{
  "model": "sound classifier",
  "dataset": "synthesized solo parts of chorales (CocoChorales)",
  "train_examples": 39062,
  "noise_aug": 0.01,
  "n_mels": 64,
  "hop_length": 320,
  "input": "log_mel",
  "spec_augment": false,
  "win_length": 512,
  "targets": ["instrument"],
  "num_classes": 13,
  "arch": "convnext",
  "isotropic": false,
  "norm": "layernorm",
  "activation": "reglu",
  "mlp_ratio": 2.67,
  "inner_norm": false,
  "drop_path": 0.05,
  "patch_size": [4, 4],
  "conv_stem": false,
  "depths": [2, 4, 4],
  "widths": [96, 192, 384],
  "kernel_size": 7,
  "label_smoothing": 0.1,
  "loss": "cross_entropy",
  "init": "torch_default",
  "residual_init": "none",
  "optimizer": "soap",
  "beta2": 0.99,
  "lr": 0.0016,
  "beta1": 0.95,
  "shampoo_beta": 0.95,
  "eps": 1e-08,
  "precondition_frequency": 20,
  "max_precond_dim": 512,
  "one_sided": false,
  "adamw_lr_other_params": 0.0021,
  "grad_clip": 0.5,
  "steps": 15200,
  "batch_size": 384,
  "epochs": 149.4,
  "lr_schedule": "wsd",
  "decay_fraction": 0.2,
  "final_lr_fraction": 0.1,
  "warmup_steps": 1520,
  "weight_decay": 0.07,
  "adamw_weight_decay_other_params": 0
}
Rows from block 3 of a small sound classifier, named by matrix and row number. Rows with one number belong to one neuron. Each number is 128 + 24 x the weight over its row's rms, rounded and kept within 0 to 255. All counts start at 0. Numbers have three digits each.
Before each neuron's rows are labels from the 100 clips, of 14848, where the neuron reaches its largest size: "peak on" is the class under the peak. Only what is clearly more common there than usual is listed. The data: synthesized solo parts of chorales (CocoChorales).
# gate: MLP gate (model.blocks.3.mlp.gate.weight, 512x192), inputs 96-191
# fc1: MLP up (model.blocks.3.mlp.fc1.weight, 512x192), inputs 96-191
# fc2: MLP down (model.blocks.3.mlp.fc2.weight, 192x512, transposed), outputs 96-191

peak on: F5
gate.352:148144113121090102131156111125125123153137095145130126118122096106141105098148110116095164123136160166144155113133169126088139136163120143108148138143164134110138220137104087129139120138138154174112072118160177108121156184122075092093156119104104121173135143129149128057136131161132103114
fc1.352:077116107171124137112110165101157164111130112112156132117113100125115206114121120098159103102130100113117130117097183121123112101122160143128132111137137152139141146078113106153148082123112141146115127129156169110121173154129107158106142141132159130145098105168105139126163132125107127097
fc2.352:148063149109136110128122127117099113168166124117117134138132152133100083146144146140160106106069118143129100151089137129141096104138084122166165115136129159119119074136133141100156125124148144151144145098179128115129111132083084111113117073151113107146118120107155150139124145116118117094

peak on: A#3
gate.303:155130134076132102154128147103122121107122123139109157133094179136127116138133104116193142155139105131093103119124108100152135057124098131152111101149113157144123121096131111155123135108124155127149162122116108152080096099172094116111145094151114146135155103126132130158116125163131135140
fc1.303:106132145124125094203168093108121102138117132136147148113120134165120116110111108189149108117116132091102107127129117112144144117117063158095153130142172130066105157107138117159161169102158130124129147133136172106142161174163143117151206102109109123074135088114126120110119081121176142124
fc2.303:105148134160116155114097117163114123100141136153105155145146097158084156165103090157147099076096178115100127147104097121134113138143124096126122158128124152142094133132097160124141114156154099161106108183135112112117079173157102147110140154139113140129134145114146156121104147156097114096

peak on: silence
gate.408:165126115126107157124105141146104138097069139153132111170112137142170108170120100120143132121082125117091123114085099114150185142117122163140110103128137087104116175132134122166104116130107104139165091139136087139134163148117114102092165131127173124130141146136074157155127115119091143096
fc1.408:096114154163131118118153097121148120114178136106119152152116126136081142042119157145136153133133146114145149130170146116156090112125123104117145125090147137152134104110127121114147144137164192128099147142111134116119119099135096147184125148125082141135111139086170116111111122113108101145
fc2.408:121157139134070141103119118145113106114152140110196130131136147203125116143124146118109150122137134148106110121165121144130144120138145142141102102151129121140110168139105131104148121108087180152105129176122107141122150077104104147156143125130163109117136126099175140118132170142124126088

peak on: F5
gate.346:113126158137161164110143160058089160074160158095107145108104119090147136126153105096131114123164108107117156118128126117117159112126095113104150104131187112157067111131126144125148122138125135134111132128135152119108150152142148115135088100131116130106138122135123127148196128109124097108
fc1.346:123082134127128108160104107122140121109114115142143158132144135164116082124110102119122148140106182143131127113084152133097130114132107155139131112128153148114166108128110101184135131101107093124130133141107122149115106145156115111157097117106108134126106152146163125129077147103169143105
fc2.346:131126157127141152134127150103149156133115145147114099119122109110139103122147112074184153087109127106127114154163135133046137099143107099086146145088144131153149176117153103134110127172155156117139116137185127106146133125114106137145097135126095082122109162103149115161121109082132127145

peak on: G4
gate.110:113133162146155156083115142128154101123153113094127168106174140108142091126149142142130134101140119144099135180125139133092129133110150071138131162136141142099116150148124105112155071098144160099159095139137171121111116129139149112132052140140108097102134179118129125148155130120110105108
fc1.110:143174107121104115107115144102120130146117140104118120151131133113112089074106097089106160106135163146127109176152143123167143110145141109119158121121122103109123108138130091099156163108122154129096109110134148080105156115142117140146073123078136156152139074147132142080105153146131140157
fc2.110:123104118154118138145146090123144138130174073053117107121111122142102084122114142144159147133155151111132120137133126119114100158126133155143111120125095122126130126126116097127133106149165177163122110115161106090143124155136118130090119105136143191132095092133139092135106140149091094133

peak on: F5
gate.222:092052112112121162133105105127094145155104139116145107135134122131161093137127074130101100141126099151148156122110164154070126113096091091109089096169167135109112134134132146159153140119168113122153138154119130083179164169074186137135130159125104132128155139124127101123120130129127120174
fc1.222:129176117098139157141095116159107127138116120132157128134120117098103126157120097139135109132121102112126130148130096114105147127147133097097148095110165178079113188145139139095130099121112083147114144134084126142134132098143105136125193089158083084101086140081151175133130113146126120158
fc2.222:122102092105113123151173110140146132107130120108124090175119109148094126132140159134110117136177082118153099108100152117124148120131114104124146124120128106166127171141111137153106163167155170087165085129105131159154090130126190126135155115171145107129096091111136115142131114091166117109

peak on: A#3
gate.378:097156178125102143179169191135131147132107123122120099139142091135141140115134097084146144160114105124153140103131154155140149150156115131117136110151138148153172105165137085101129147143117131165130113123129141169102135156169120152173135172117146116069109147125126125067115108126101111105
fc1.378:156098103105119125117117077113159125142156144150118168164157106124117157136115170138113171156115119106138102114119124089125128116074107148140132096140111137124143149115148168167149109151203116151140128151106144128190047085094150144112150150133143129132130144149126123116106115157118107142
fc2.378:110126120175087110175103132139111137164084101152135152101089124106100111107149098129123134123092151146129125116143152153097134154114137099109105146107104136182164142134142119136166154117136089127147137129160137148142104103178119128161139157152084089114132083082140133177141131127143127154

peak on: F5; F#5
gate.389:132147152150077111146128136136148097161121144178153131152127102161140146103103135149170134147145153093116186123124133169143139120112088135128151149123140083167128187162139158132145155108142123149131094131109103149158121161119067136108128135135161105170099098128144159097137159128113103159
fc1.389:120116114122114153128120126146079114174159113101174069138122162088176144157107126105144142143111151094136156134151140106159177153127141085088140114107160185105108132128124151132126140137148091130165139160134155124133152159135092071084125140130129128098126121126104164108101132136126118102
fc2.389:110103113165108138103131140105122131133084112153122122107124121102108143116137110124146118104133155137124122129135122169086174147134131134096112070127106158141142154110152123170116085152120120137178098172190126168096097131130141168118162125118170093138132131126122123128134168103153125086

peak on: F5; D#5
gate.40:156156129105111097115163118174118114174134156156113144135087141150109128151137099163096087117136127106079152148158076122137154129127123115132112105076116155090122107115162155101108115123133150122103103153105155139089118147159110140105135116094142118111074100131141120129095120149127132103
fc1.40:121151121099129114165087135085130091128087121123107171126138122107105134108136149109142121122110104170145104102144083135143138111162188163135132154103160101131139149126119115167133116126168134106129170124156139170134157152184125111101148149130112146103143142136131120097128111089108126149
fc2.40:128135163130079156121161097133136164131108132113125141130122120122096145144089129098124119141138147130145086099107172129106128138111118152125156101112136108147160134125120099088114125136143113144145133177139132155151182114117154129129074116127167190172109174115171112176170100149093134153

peak on: G4
gate.381:142141135157102120086145092117112149133091113120135139115149184085116107162156156154091123128113104167120123125115177113117122076124119096125075106084066124146146150125145104137129150127150135142138125126096127127144112150105108136141184121124106130131116108096145079114103156102117151125
fc1.381:173186134106072105182109133145126119143119110129134133161135160167102105104132140156106112106136156140181138138172122145134108148108133137112108114146078147108083148136146117115156131126117092139121098136163116153125147099163132137141128140163173149137137147108116107091128128143096140126
fc2.381:150117115120128139129165095125112107154124131158110158139177144087116125133143095167161116132102143065137114158105140121111127118187130158135147180139169152108098104149150063110172149115089145080131114148121201133088119120123163123127173143117136175138133120106137136145136078112122104122

peak on: D#4
gate.508:150079118183137103121123100131149134165187130162119106137123140125163207126143112106146134128137134113139140143117104111156129104080147114155131128088104087118120136140135112074144150126178150119095143120118149104136119140116109112087175135139136131096140112097129133147166159099128129177
fc1.508:122090108125101125153094132115120123123104112126146144126154124117169100121121135150170104111105181168121100091203116094172122170103162118168139157096142153114162099056124131117145126111121122136129140142141135120104111104159154100126157188149142130130117134132110141124125105134119100101
fc2.508:124133166141175103096104132089106164132139094167165110120128146096094118136118132113137127162158146099132163130155117159106155080114114120151154127118134110144107134157136101158123120135172145145147128182163139131137111135144138116109135126121120101109094112114161098114126164145143131134

peak on: D#4
gate.366:131112159117157141132119147138102115098132105173121122150141185157139136137142124151151137180105134105138109170132107136108100141098147153146115111120120082132152156145132136054132125112107178149129146129100115152079066172148133114105118114147097109118147137075147094112115134137153166164
fc1.366:141089135165145157116124129091124130092175118112114114141135127090134178127105111127107161130143090137143115105138150113162132102156133126116137129124144171107136160106160063141145143125146150169120106145103133125115104131102159113109160135148122119134157145158073122130139117142140117102
fc2.366:102162130128107159098141120084115116155111143145131093154172115145088105148081137108158145131145091156168149139106133087106126090132157143128113133150104153141105145144145120134137087068082149128157143131115104115117159073083129114097175107116141135106118168135143089134135125115154108116

peak on: G4
gate.357:097193149131131108165163132092131132150064143115090114141147142119115144105165121156130151145162116164143115122136144141139120143124105140135113162148113155123141127102117166171113125155077115098120117109073164134135146132154179118112147126103134118114134130143148125092107120111138190156
fc1.357:106160112170132129110127108121106131144133154120160123156098151139156154129134159150146122095086149085129135136130160146135132109125168099101166107196144127156142156090126131065135120109168129100156136114109127118118164098110146117152194134118115139094132131143117165112124122165112113115
fc2.357:122136107108180153124122099156137132171135127141160137127141132100113145122153091104135113152086115133097133111126131167138164106135091133138128141105118113106092070110084109152087118140110150157134094163171101109195123093168163112127125095140157163106205134170135093124143121126125122103

peak on: A#3
gate.50:066172136159124173135128177154141131105139130144143091149150091117140105134160116112126108163136120124101172116173159142155124104164147116128152177148127107144126089105113135120099141111115142143113145117159140154122119175139108126141145124098140139113088166151090128149129145085098132086
fc1.50:178079162089120077106124113077137097118135106100151114119134119114140128099143157127116127149114141108097122152096086162129131060152166162121093110139154112134085133127109127125140108127166117104138148137112114150133073119104139129115105142152116094094105118073117135181120151125129117138
fc2.50:123099137162121159137117156155103107138145136101164162098130137137146114128112152122104139206158148109131108117140128119143150126133128164158125120128142114133139155146157134098144160158108086080157159167155091112133125122161121097113119143106117074153138097119151125134136133153153138109

peak on: A#3
gate.267:109134128102108090139094146137139102140168135118148116143096117116155126132140098137123088109110095125141118121129110140079128125138084114128135109084083126131109137136122129142133135113108096085150120127122121108163144126173156102116145099103176125132096172162123103106119138162106134108
fc1.267:144131102123160131123116162161163134113161149107146081154107083115112125144126123123129076155135109075149115086097129107144149168135145115093098164135125175121103155125122160164121143150168104122186126105121142122107140127144119119090132116148144122088115135118122102163133127129129126168
fc2.267:107128119099149109148091135085111147139154110106117142101108153125140155131146107116128125105124145122082127155117128137140137156157141160142137128084118141141146102108127144135124135126123088159141109144183122090146153121183108092108133085108143107107125155118111150125133128124152141139

peak on: silence
gate.219:159117142123088106114145160117126117135160127052081090099150106151121128139101081131150125105157138104127140119174151107128068090150122113154148144151134119127119122132096110085160168128175158119128149126107184133128101150157116108117140126116118128131129123097100142120103147135123149081
fc1.219:159144119099121143049133132124128090135137112119098096095148096130118129139110139144138121099142140110134152114136155131109115145158144072140077146102133169148119093141089115129143173155165135140142141143122185068133190090137136099094094156121104132141108098136111149116155107153107127125
fc2.219:151121114111115148122088141139138134144100116143150144110077154125147096130146093133120143124149145099132152091155131119096177089143131091126095129189131130160070134122106137133151118183134149122087107139147089155123115105129139127144158136132134158117074103082093110174099107158124142126

peak on: F5; C#4
gate.226:148106126116187152105140090146143096160126137168123143103131131134131120106142131104133131108123092144153153140122081148133109152135085087140104106129144121101077125151124100144146133132149144150114168151172129137111142155125052134110161113154133142129169153123124126104107145136172136106
fc1.226:151126137154139164115122084131142111111103133114122115119174113090148141128116104130121086131138026097141120113150102127084119160143116101108142092100126147163145109149105102116120144118146132133110103130140104137150138150088082131136094098149119166084140124109104099124137125141135138163
fc2.226:128094165116133103121131156122134127172143149133140071128167132126073126137125121114134122168096125135087168170135129170073106126153138114096110164167139179123170136141143111137182135121169120121142106075138131102158132139117098139122142108127142123120102175103131115145110139115126105156

peak on: G4
gate.312:124137128120120110109158118120104112128117143146115138124092143159103100148146174108110134155149159131129162088132088103138154104125123134131152096100113147159106142130151130079148111113145103138154064080106095155118122107113085127143149087127114125134176133170111106094113157075145163129
fc1.312:136110116121134130167099141119140158138110153126106103154170176099182153151151107104141151110105131128157126133142093131148118123129129127142121161117111121090099156140132145154151140120103081086143160132160103107130141131138143100138156174120143150119101103107139141121138141093056107125
fc2.312:100146117168124120091132106117119135162132123148074185113139105147122104160114103123116173126108174121102120156138113146123141100122081144140156112124148136172112116179101086120137141137142089142129107171141127183087106159171153096119133170128120127110152138125176117134142173173125131130