{"model": "sound classifier", "dataset": "synthesized solo parts of chorales (CocoChorales)", "train_examples": 39062, "noise_aug": 0.01, "n_mels": 64, "hop_length": 320, "input": "log_mel", "spec_augment": false, "win_length": 512, "targets": ["instrument"], "num_classes": 13, "arch": "convnext", "isotropic": false, "norm": "layernorm", "activation": "reglu", "mlp_ratio": 2.67, "inner_norm": false, "drop_path": 0.05, "patch_size": [4, 4], "conv_stem": false, "depths": [2, 4, 4], "widths": [96, 192, 384], "kernel_size": 7, "label_smoothing": 0.1, "loss": "cross_entropy", "init": "torch_default", "residual_init": "none", "optimizer": "soap", "beta2": 0.99, "lr": 0.0016, "beta1": 0.95, "shampoo_beta": 0.95, "eps": 1e-08, "precondition_frequency": 20, "max_precond_dim": 512, "one_sided": false, "adamw_lr_other_params": 0.0021, "grad_clip": 0.5, "steps": 15200, "batch_size": 384, "epochs": 149.4, "lr_schedule": "wsd", "decay_fraction": 0.2, "final_lr_fraction": 0.1, "warmup_steps": 1520, "weight_decay": 0.07, "adamw_weight_decay_other_params": 0}
Rows from block 5, named by matrix and row number. Rows with one number belong to one neuron. Each number is 200 + 20 x the weight over its row's rms, rounded and kept within 0 to 999. All counts start at 0. After the name is the row's rms in percent of the matrix's.
# gate: MLP gate (model.blocks.5.mlp.gate.weight, 512x192), inputs 0-191
# fc1: MLP up (model.blocks.5.mlp.fc1.weight, 512x192), inputs 0-191
# fc2: MLP down (model.blocks.5.mlp.fc2.weight, 192x512, transposed), outputs 0-191
gate.83,094,197,186,176,216,238,222,170,224,202,187,207,201,187,206,198,222,231,211,219,227,195,217,165,207,185,219,222,181,243,218,212,174,210,208,208,187,219,195,221,221,211,183,198,191,209,177,187,209,207,179,145,187,187,209,214,205,175,192,205,222,230,181,167,199,203,219,212,228,193,199,193,214,192,195,188,202,208,223,203,212,196,205,202,195,193,165,176,166,208,185,195,199,204,173,214,183,192,179,205,232,141,215,172,213,175,204,193,171,227,192,212,221,218,179,207,226,196,198,222,192,205,172,194,212,212,222,188,201,192,170,196,203,210,202,173,231,199,219,269,220,216,198,221,233,196,202,217,218,205,184,232,178,226,206,187,237,185,193,218,191,228,167,211,194,190,229,203,193,219,207,175,159,190,184,212,175,175,186,171,200,218,260,212,227,167,177,185,228,230,217,199,194
gate.84,106,212,194,203,199,204,216,230,182,192,215,251,170,181,216,218,170,198,167,195,197,182,208,224,210,210,235,182,216,185,232,152,197,193,208,202,215,205,171,192,203,231,184,172,198,221,238,222,202,204,191,224,186,209,172,168,186,211,212,225,176,212,227,196,195,173,194,173,183,210,207,171,187,138,214,207,198,216,176,166,158,188,178,230,211,219,176,202,193,186,180,181,213,178,206,210,208,172,201,187,190,173,195,222,189,209,203,204,209,193,196,196,194,171,191,199,186,207,232,229,243,206,194,228,181,169,218,181,232,169,208,199,188,211,225,222,194,215,209,215,211,172,198,212,184,199,211,201,181,184,200,170,201,197,206,248,246,204,185,214,192,192,161,227,228,224,189,188,196,231,199,202,180,202,196,192,258,175,188,174,193,191,207,205,204,190,153,187,199,196,216,192,202
gate.85,073,206,204,196,167,171,212,199,228,163,210,206,193,198,211,173,185,213,228,165,175,191,174,168,219,199,192,219,176,204,232,203,197,197,184,197,204,212,224,218,213,168,212,199,220,195,199,178,212,202,183,259,217,173,233,180,193,202,208,195,196,183,196,172,180,208,195,192,192,196,157,218,213,160,196,218,221,226,216,210,203,227,192,194,226,192,196,206,237,205,212,205,196,219,203,198,202,160,223,209,221,178,186,259,221,211,220,212,225,213,190,187,179,179,176,213,150,224,213,188,188,178,156,176,212,192,213,199,204,210,188,195,214,158,209,189,194,215,181,169,198,213,203,184,219,190,172,228,181,228,178,166,181,197,214,193,178,211,180,204,226,220,213,234,202,193,202,179,211,214,189,194,152,162,204,156,191,229,169,210,209,210,218,193,195,189,188,223,190,230,232,190,194
gate.86,096,201,189,179,142,200,204,180,204,246,209,187,193,219,193,205,216,213,184,184,204,199,195,197,174,140,165,210,205,177,201,177,193,234,198,201,194,211,197,182,186,179,186,225,151,226,197,217,209,212,220,188,185,192,213,150,177,201,186,251,175,210,181,209,215,196,209,203,208,231,171,233,190,194,185,243,183,219,211,210,181,217,216,202,222,159,181,211,193,179,226,180,200,199,189,182,164,213,198,155,175,217,181,183,189,209,183,176,213,185,213,190,192,197,238,183,223,213,219,175,167,181,217,193,197,188,181,199,205,184,185,199,187,189,190,192,193,222,217,191,203,188,214,215,190,180,170,222,169,218,202,211,223,257,217,223,193,199,205,203,210,180,180,191,201,188,205,224,169,221,208,195,190,222,208,204,198,217,231,175,170,204,217,201,212,181,248,178,208,188,175,189,168
gate.87,103,167,203,147,241,208,215,217,190,201,150,214,209,178,174,204,223,191,200,194,233,171,184,236,221,245,202,186,180,183,207,253,196,192,214,156,181,202,199,215,193,208,205,228,188,202,168,176,210,199,235,207,212,189,190,202,192,205,202,191,200,194,213,205,192,194,174,187,152,221,203,177,177,236,182,207,180,200,192,193,201,155,208,216,215,248,228,188,208,183,198,208,177,186,163,198,192,207,173,236,174,188,192,207,191,208,213,240,187,200,235,190,208,198,193,209,204,199,192,196,216,200,164,170,245,175,189,213,187,212,199,240,237,219,216,229,182,202,197,156,202,210,213,241,195,210,175,203,202,195,230,215,232,198,226,176,208,212,226,207,182,203,212,212,209,235,219,195,205,171,190,218,194,201,207,209,207,213,206,217,214,208,204,212,224,181,199,205,202,230,198,179,214
fc1.83,097,221,237,198,209,186,188,210,221,163,201,197,203,233,200,190,232,201,211,207,201,187,213,177,199,139,196,194,203,235,198,226,238,210,180,174,235,229,195,167,250,204,208,215,178,183,229,156,203,194,140,218,191,189,171,236,222,198,237,174,202,216,205,204,182,195,171,226,208,202,171,235,207,225,199,206,189,232,236,197,208,187,203,213,192,190,187,194,188,178,217,154,202,225,198,204,227,209,190,228,195,198,205,228,193,162,223,208,223,162,212,200,215,204,166,166,177,222,197,193,211,193,212,231,198,205,178,196,192,185,186,199,190,224,198,198,209,186,146,232,201,217,213,200,198,197,185,202,176,185,199,175,201,184,190,213,226,199,212,188,181,201,189,217,195,210,191,181,203,200,223,226,206,231,212,190,172,197,198,202,180,217,199,212,205,252,202,194,167,216,194,191,191
fc1.84,096,163,226,155,257,193,198,203,202,212,203,188,191,217,186,207,199,187,208,230,198,218,192,203,185,207,216,228,206,164,193,225,175,203,194,214,188,197,201,234,224,191,232,197,206,191,195,165,192,222,161,192,215,197,166,178,217,182,202,202,188,173,177,185,204,204,214,214,199,193,221,175,204,170,192,174,206,170,193,209,226,186,194,176,215,241,211,200,199,176,221,212,190,208,154,185,217,210,196,204,162,190,206,213,221,196,187,210,204,248,203,148,184,190,173,201,222,192,194,207,182,179,155,190,190,207,197,224,199,202,214,223,211,249,190,203,201,181,176,222,209,222,179,213,219,180,177,183,209,227,209,179,192,185,191,212,235,169,235,162,194,210,224,201,213,175,194,224,222,186,218,210,220,222,177,187,199,211,210,189,220,244,164,217,190,208,202,231,220,220,167,211,233
fc1.85,074,193,198,217,246,194,199,194,187,216,186,199,193,202,212,202,239,183,179,211,186,155,217,185,179,201,206,202,192,189,251,160,177,188,194,209,229,197,197,164,190,186,211,217,174,230,195,206,218,216,211,213,227,183,197,175,203,224,231,187,200,187,184,194,230,203,209,220,209,185,162,180,193,200,198,200,197,214,204,208,244,212,216,171,192,207,189,199,179,181,189,203,199,196,204,179,197,183,193,225,175,213,216,198,198,165,162,182,210,197,197,192,205,174,185,189,203,205,238,171,222,196,227,206,200,183,198,193,173,178,196,205,206,145,196,208,191,221,206,183,198,203,223,209,188,170,209,180,207,225,212,188,186,219,223,177,248,222,212,132,180,213,226,203,224,177,181,165,177,169,236,224,201,198,193,170,222,173,229,172,233,177,167,215,192,223,219,214,200,187,232,219,178
fc1.86,092,218,202,214,218,211,207,152,195,205,197,210,190,216,215,220,180,196,203,172,192,195,221,175,200,197,226,143,217,223,205,177,210,183,180,192,183,203,181,182,208,201,201,177,177,202,206,209,204,240,208,206,208,206,203,214,193,207,211,166,214,186,202,201,180,219,171,216,182,195,199,179,186,200,195,134,229,179,195,222,168,207,217,193,178,217,187,199,201,228,169,164,194,186,203,210,212,225,182,196,173,248,243,219,204,217,220,204,206,247,222,234,186,171,201,198,170,220,164,222,246,206,239,197,232,186,218,216,204,197,205,215,221,204,202,203,182,178,153,183,187,202,192,202,181,173,227,209,222,173,170,177,206,191,164,194,204,227,207,206,172,188,205,195,179,182,182,173,219,193,204,231,219,181,171,238,190,214,195,193,194,208,230,182,200,194,207,180,172,186,197,224,175
fc1.87,104,191,232,226,209,210,192,203,224,189,202,192,174,210,193,170,198,158,213,212,197,231,203,188,227,183,209,240,218,169,174,196,189,184,189,181,207,210,232,200,199,175,199,239,214,189,211,168,173,222,181,176,207,199,235,185,151,185,185,198,211,237,213,229,171,177,244,203,212,207,214,235,190,195,183,200,203,222,206,185,211,208,201,187,181,201,201,197,167,216,175,208,247,203,223,218,185,215,244,172,177,207,241,207,206,181,201,199,220,248,180,210,198,192,184,196,179,187,208,201,147,172,201,228,192,240,191,202,224,194,179,220,201,198,224,161,188,196,211,161,220,197,189,186,193,174,209,206,193,205,207,166,210,170,209,202,216,189,189,221,178,206,207,184,230,177,206,231,231,205,210,193,224,184,194,188,179,189,180,184,207,183,234,211,191,224,216,226,164,215,201,215,185
fc2.83,101,209,153,210,189,201,198,186,228,240,206,202,179,184,186,172,236,199,191,199,240,202,201,181,147,210,192,164,202,211,220,213,221,189,230,183,242,165,193,188,215,160,204,213,171,189,241,203,147,225,207,207,190,215,198,189,201,191,223,192,187,207,207,206,214,207,204,193,225,225,204,214,215,176,180,210,176,190,190,195,199,189,205,202,170,197,141,177,202,194,212,177,241,196,182,221,173,199,185,213,181,182,187,232,219,197,193,211,221,201,195,174,194,239,195,187,212,183,242,225,219,207,194,198,210,189,169,220,181,196,199,201,210,212,168,194,186,166,217,189,212,173,217,183,193,252,198,175,219,199,201,173,195,213,237,185,238,228,193,192,210,172,174,201,202,157,218,193,196,217,190,191,189,200,215,183,169,180,199,205,201,223,218,173,184,180,215,198,229,209,185,208,215
fc2.84,104,181,182,208,151,177,193,169,212,219,206,204,218,164,182,171,188,158,207,183,197,220,217,210,208,166,183,172,181,176,213,180,174,234,184,219,220,181,177,216,208,218,168,232,200,171,223,223,185,245,207,255,198,188,185,204,225,209,187,178,181,213,218,185,168,207,224,192,202,179,224,196,207,204,206,181,204,195,193,188,223,209,231,215,185,159,174,200,216,222,189,220,215,192,222,203,211,210,198,216,232,182,184,213,172,194,190,205,170,210,219,191,217,191,181,190,226,208,246,221,189,207,190,216,193,190,224,201,212,203,220,182,193,226,181,196,212,209,220,223,212,175,195,218,190,225,163,257,191,209,199,184,194,189,238,182,195,172,201,192,202,222,168,184,200,225,203,239,196,202,192,203,198,200,202,196,199,190,188,228,181,214,162,224,188,237,171,156,205,197,181,190,216
fc2.85,075,216,199,208,201,191,212,169,206,182,198,187,190,209,190,194,210,200,157,173,201,218,217,211,232,223,193,215,203,214,219,223,205,192,205,184,169,177,152,178,190,217,199,219,179,169,190,170,186,196,215,201,240,195,200,188,166,182,163,217,200,233,196,213,210,194,180,194,188,234,186,181,212,170,208,194,214,203,210,207,223,198,202,160,212,190,193,204,185,161,189,185,186,202,177,201,199,204,251,221,171,240,173,194,219,214,212,159,170,192,165,220,192,188,182,219,166,191,189,223,202,224,223,214,167,237,218,195,195,181,186,189,196,211,193,221,198,206,188,247,201,206,186,210,216,192,189,196,236,192,228,205,213,194,174,229,180,222,195,231,220,180,202,170,171,210,198,199,215,199,216,156,227,170,177,236,216,228,197,236,169,198,172,165,226,184,224,187,207,205,183,193,211
fc2.86,107,170,205,202,200,195,174,183,173,208,213,229,179,211,236,193,195,168,201,221,210,206,213,193,214,199,160,194,244,178,244,180,174,188,246,192,212,211,168,147,194,202,203,211,206,211,190,200,194,229,186,214,194,182,218,190,191,199,199,207,232,233,209,165,187,201,207,163,236,213,209,137,189,236,190,219,195,203,226,225,166,194,210,204,218,215,210,216,206,213,224,234,192,192,195,183,194,211,211,183,203,200,190,197,218,196,189,206,184,196,216,209,200,184,175,199,202,221,200,170,180,211,193,219,205,179,219,201,200,221,161,177,143,177,216,175,207,210,199,196,187,229,205,206,216,211,199,215,211,247,201,195,229,199,177,225,211,220,205,169,161,195,199,194,187,187,190,181,176,221,202,168,165,182,180,207,197,165,206,179,219,191,202,216,179,228,154,186,184,228,185,203,224
fc2.87,110,216,215,189,205,218,202,210,199,157,180,223,205,167,209,228,246,211,208,198,215,187,193,172,201,182,180,177,217,161,180,203,258,173,237,174,213,205,215,168,189,219,196,192,221,203,208,193,226,189,213,192,191,171,219,190,207,218,226,226,234,196,184,185,227,182,201,213,194,189,253,206,199,207,232,198,205,208,174,235,190,202,201,198,208,217,226,189,208,223,143,260,194,198,171,185,194,197,195,167,203,208,228,183,218,178,212,225,189,197,207,208,195,262,214,202,190,188,181,199,227,196,196,182,212,209,208,196,222,201,218,203,157,203,187,218,203,206,188,200,212,194,190,233,212,197,229,194,199,191,208,201,215,207,188,224,198,199,191,187,208,187,189,205,216,173,181,186,194,246,175,191,208,199,223,242,183,216,193,200,187,174,231,193,172,193,194,192,214,228,178,201,146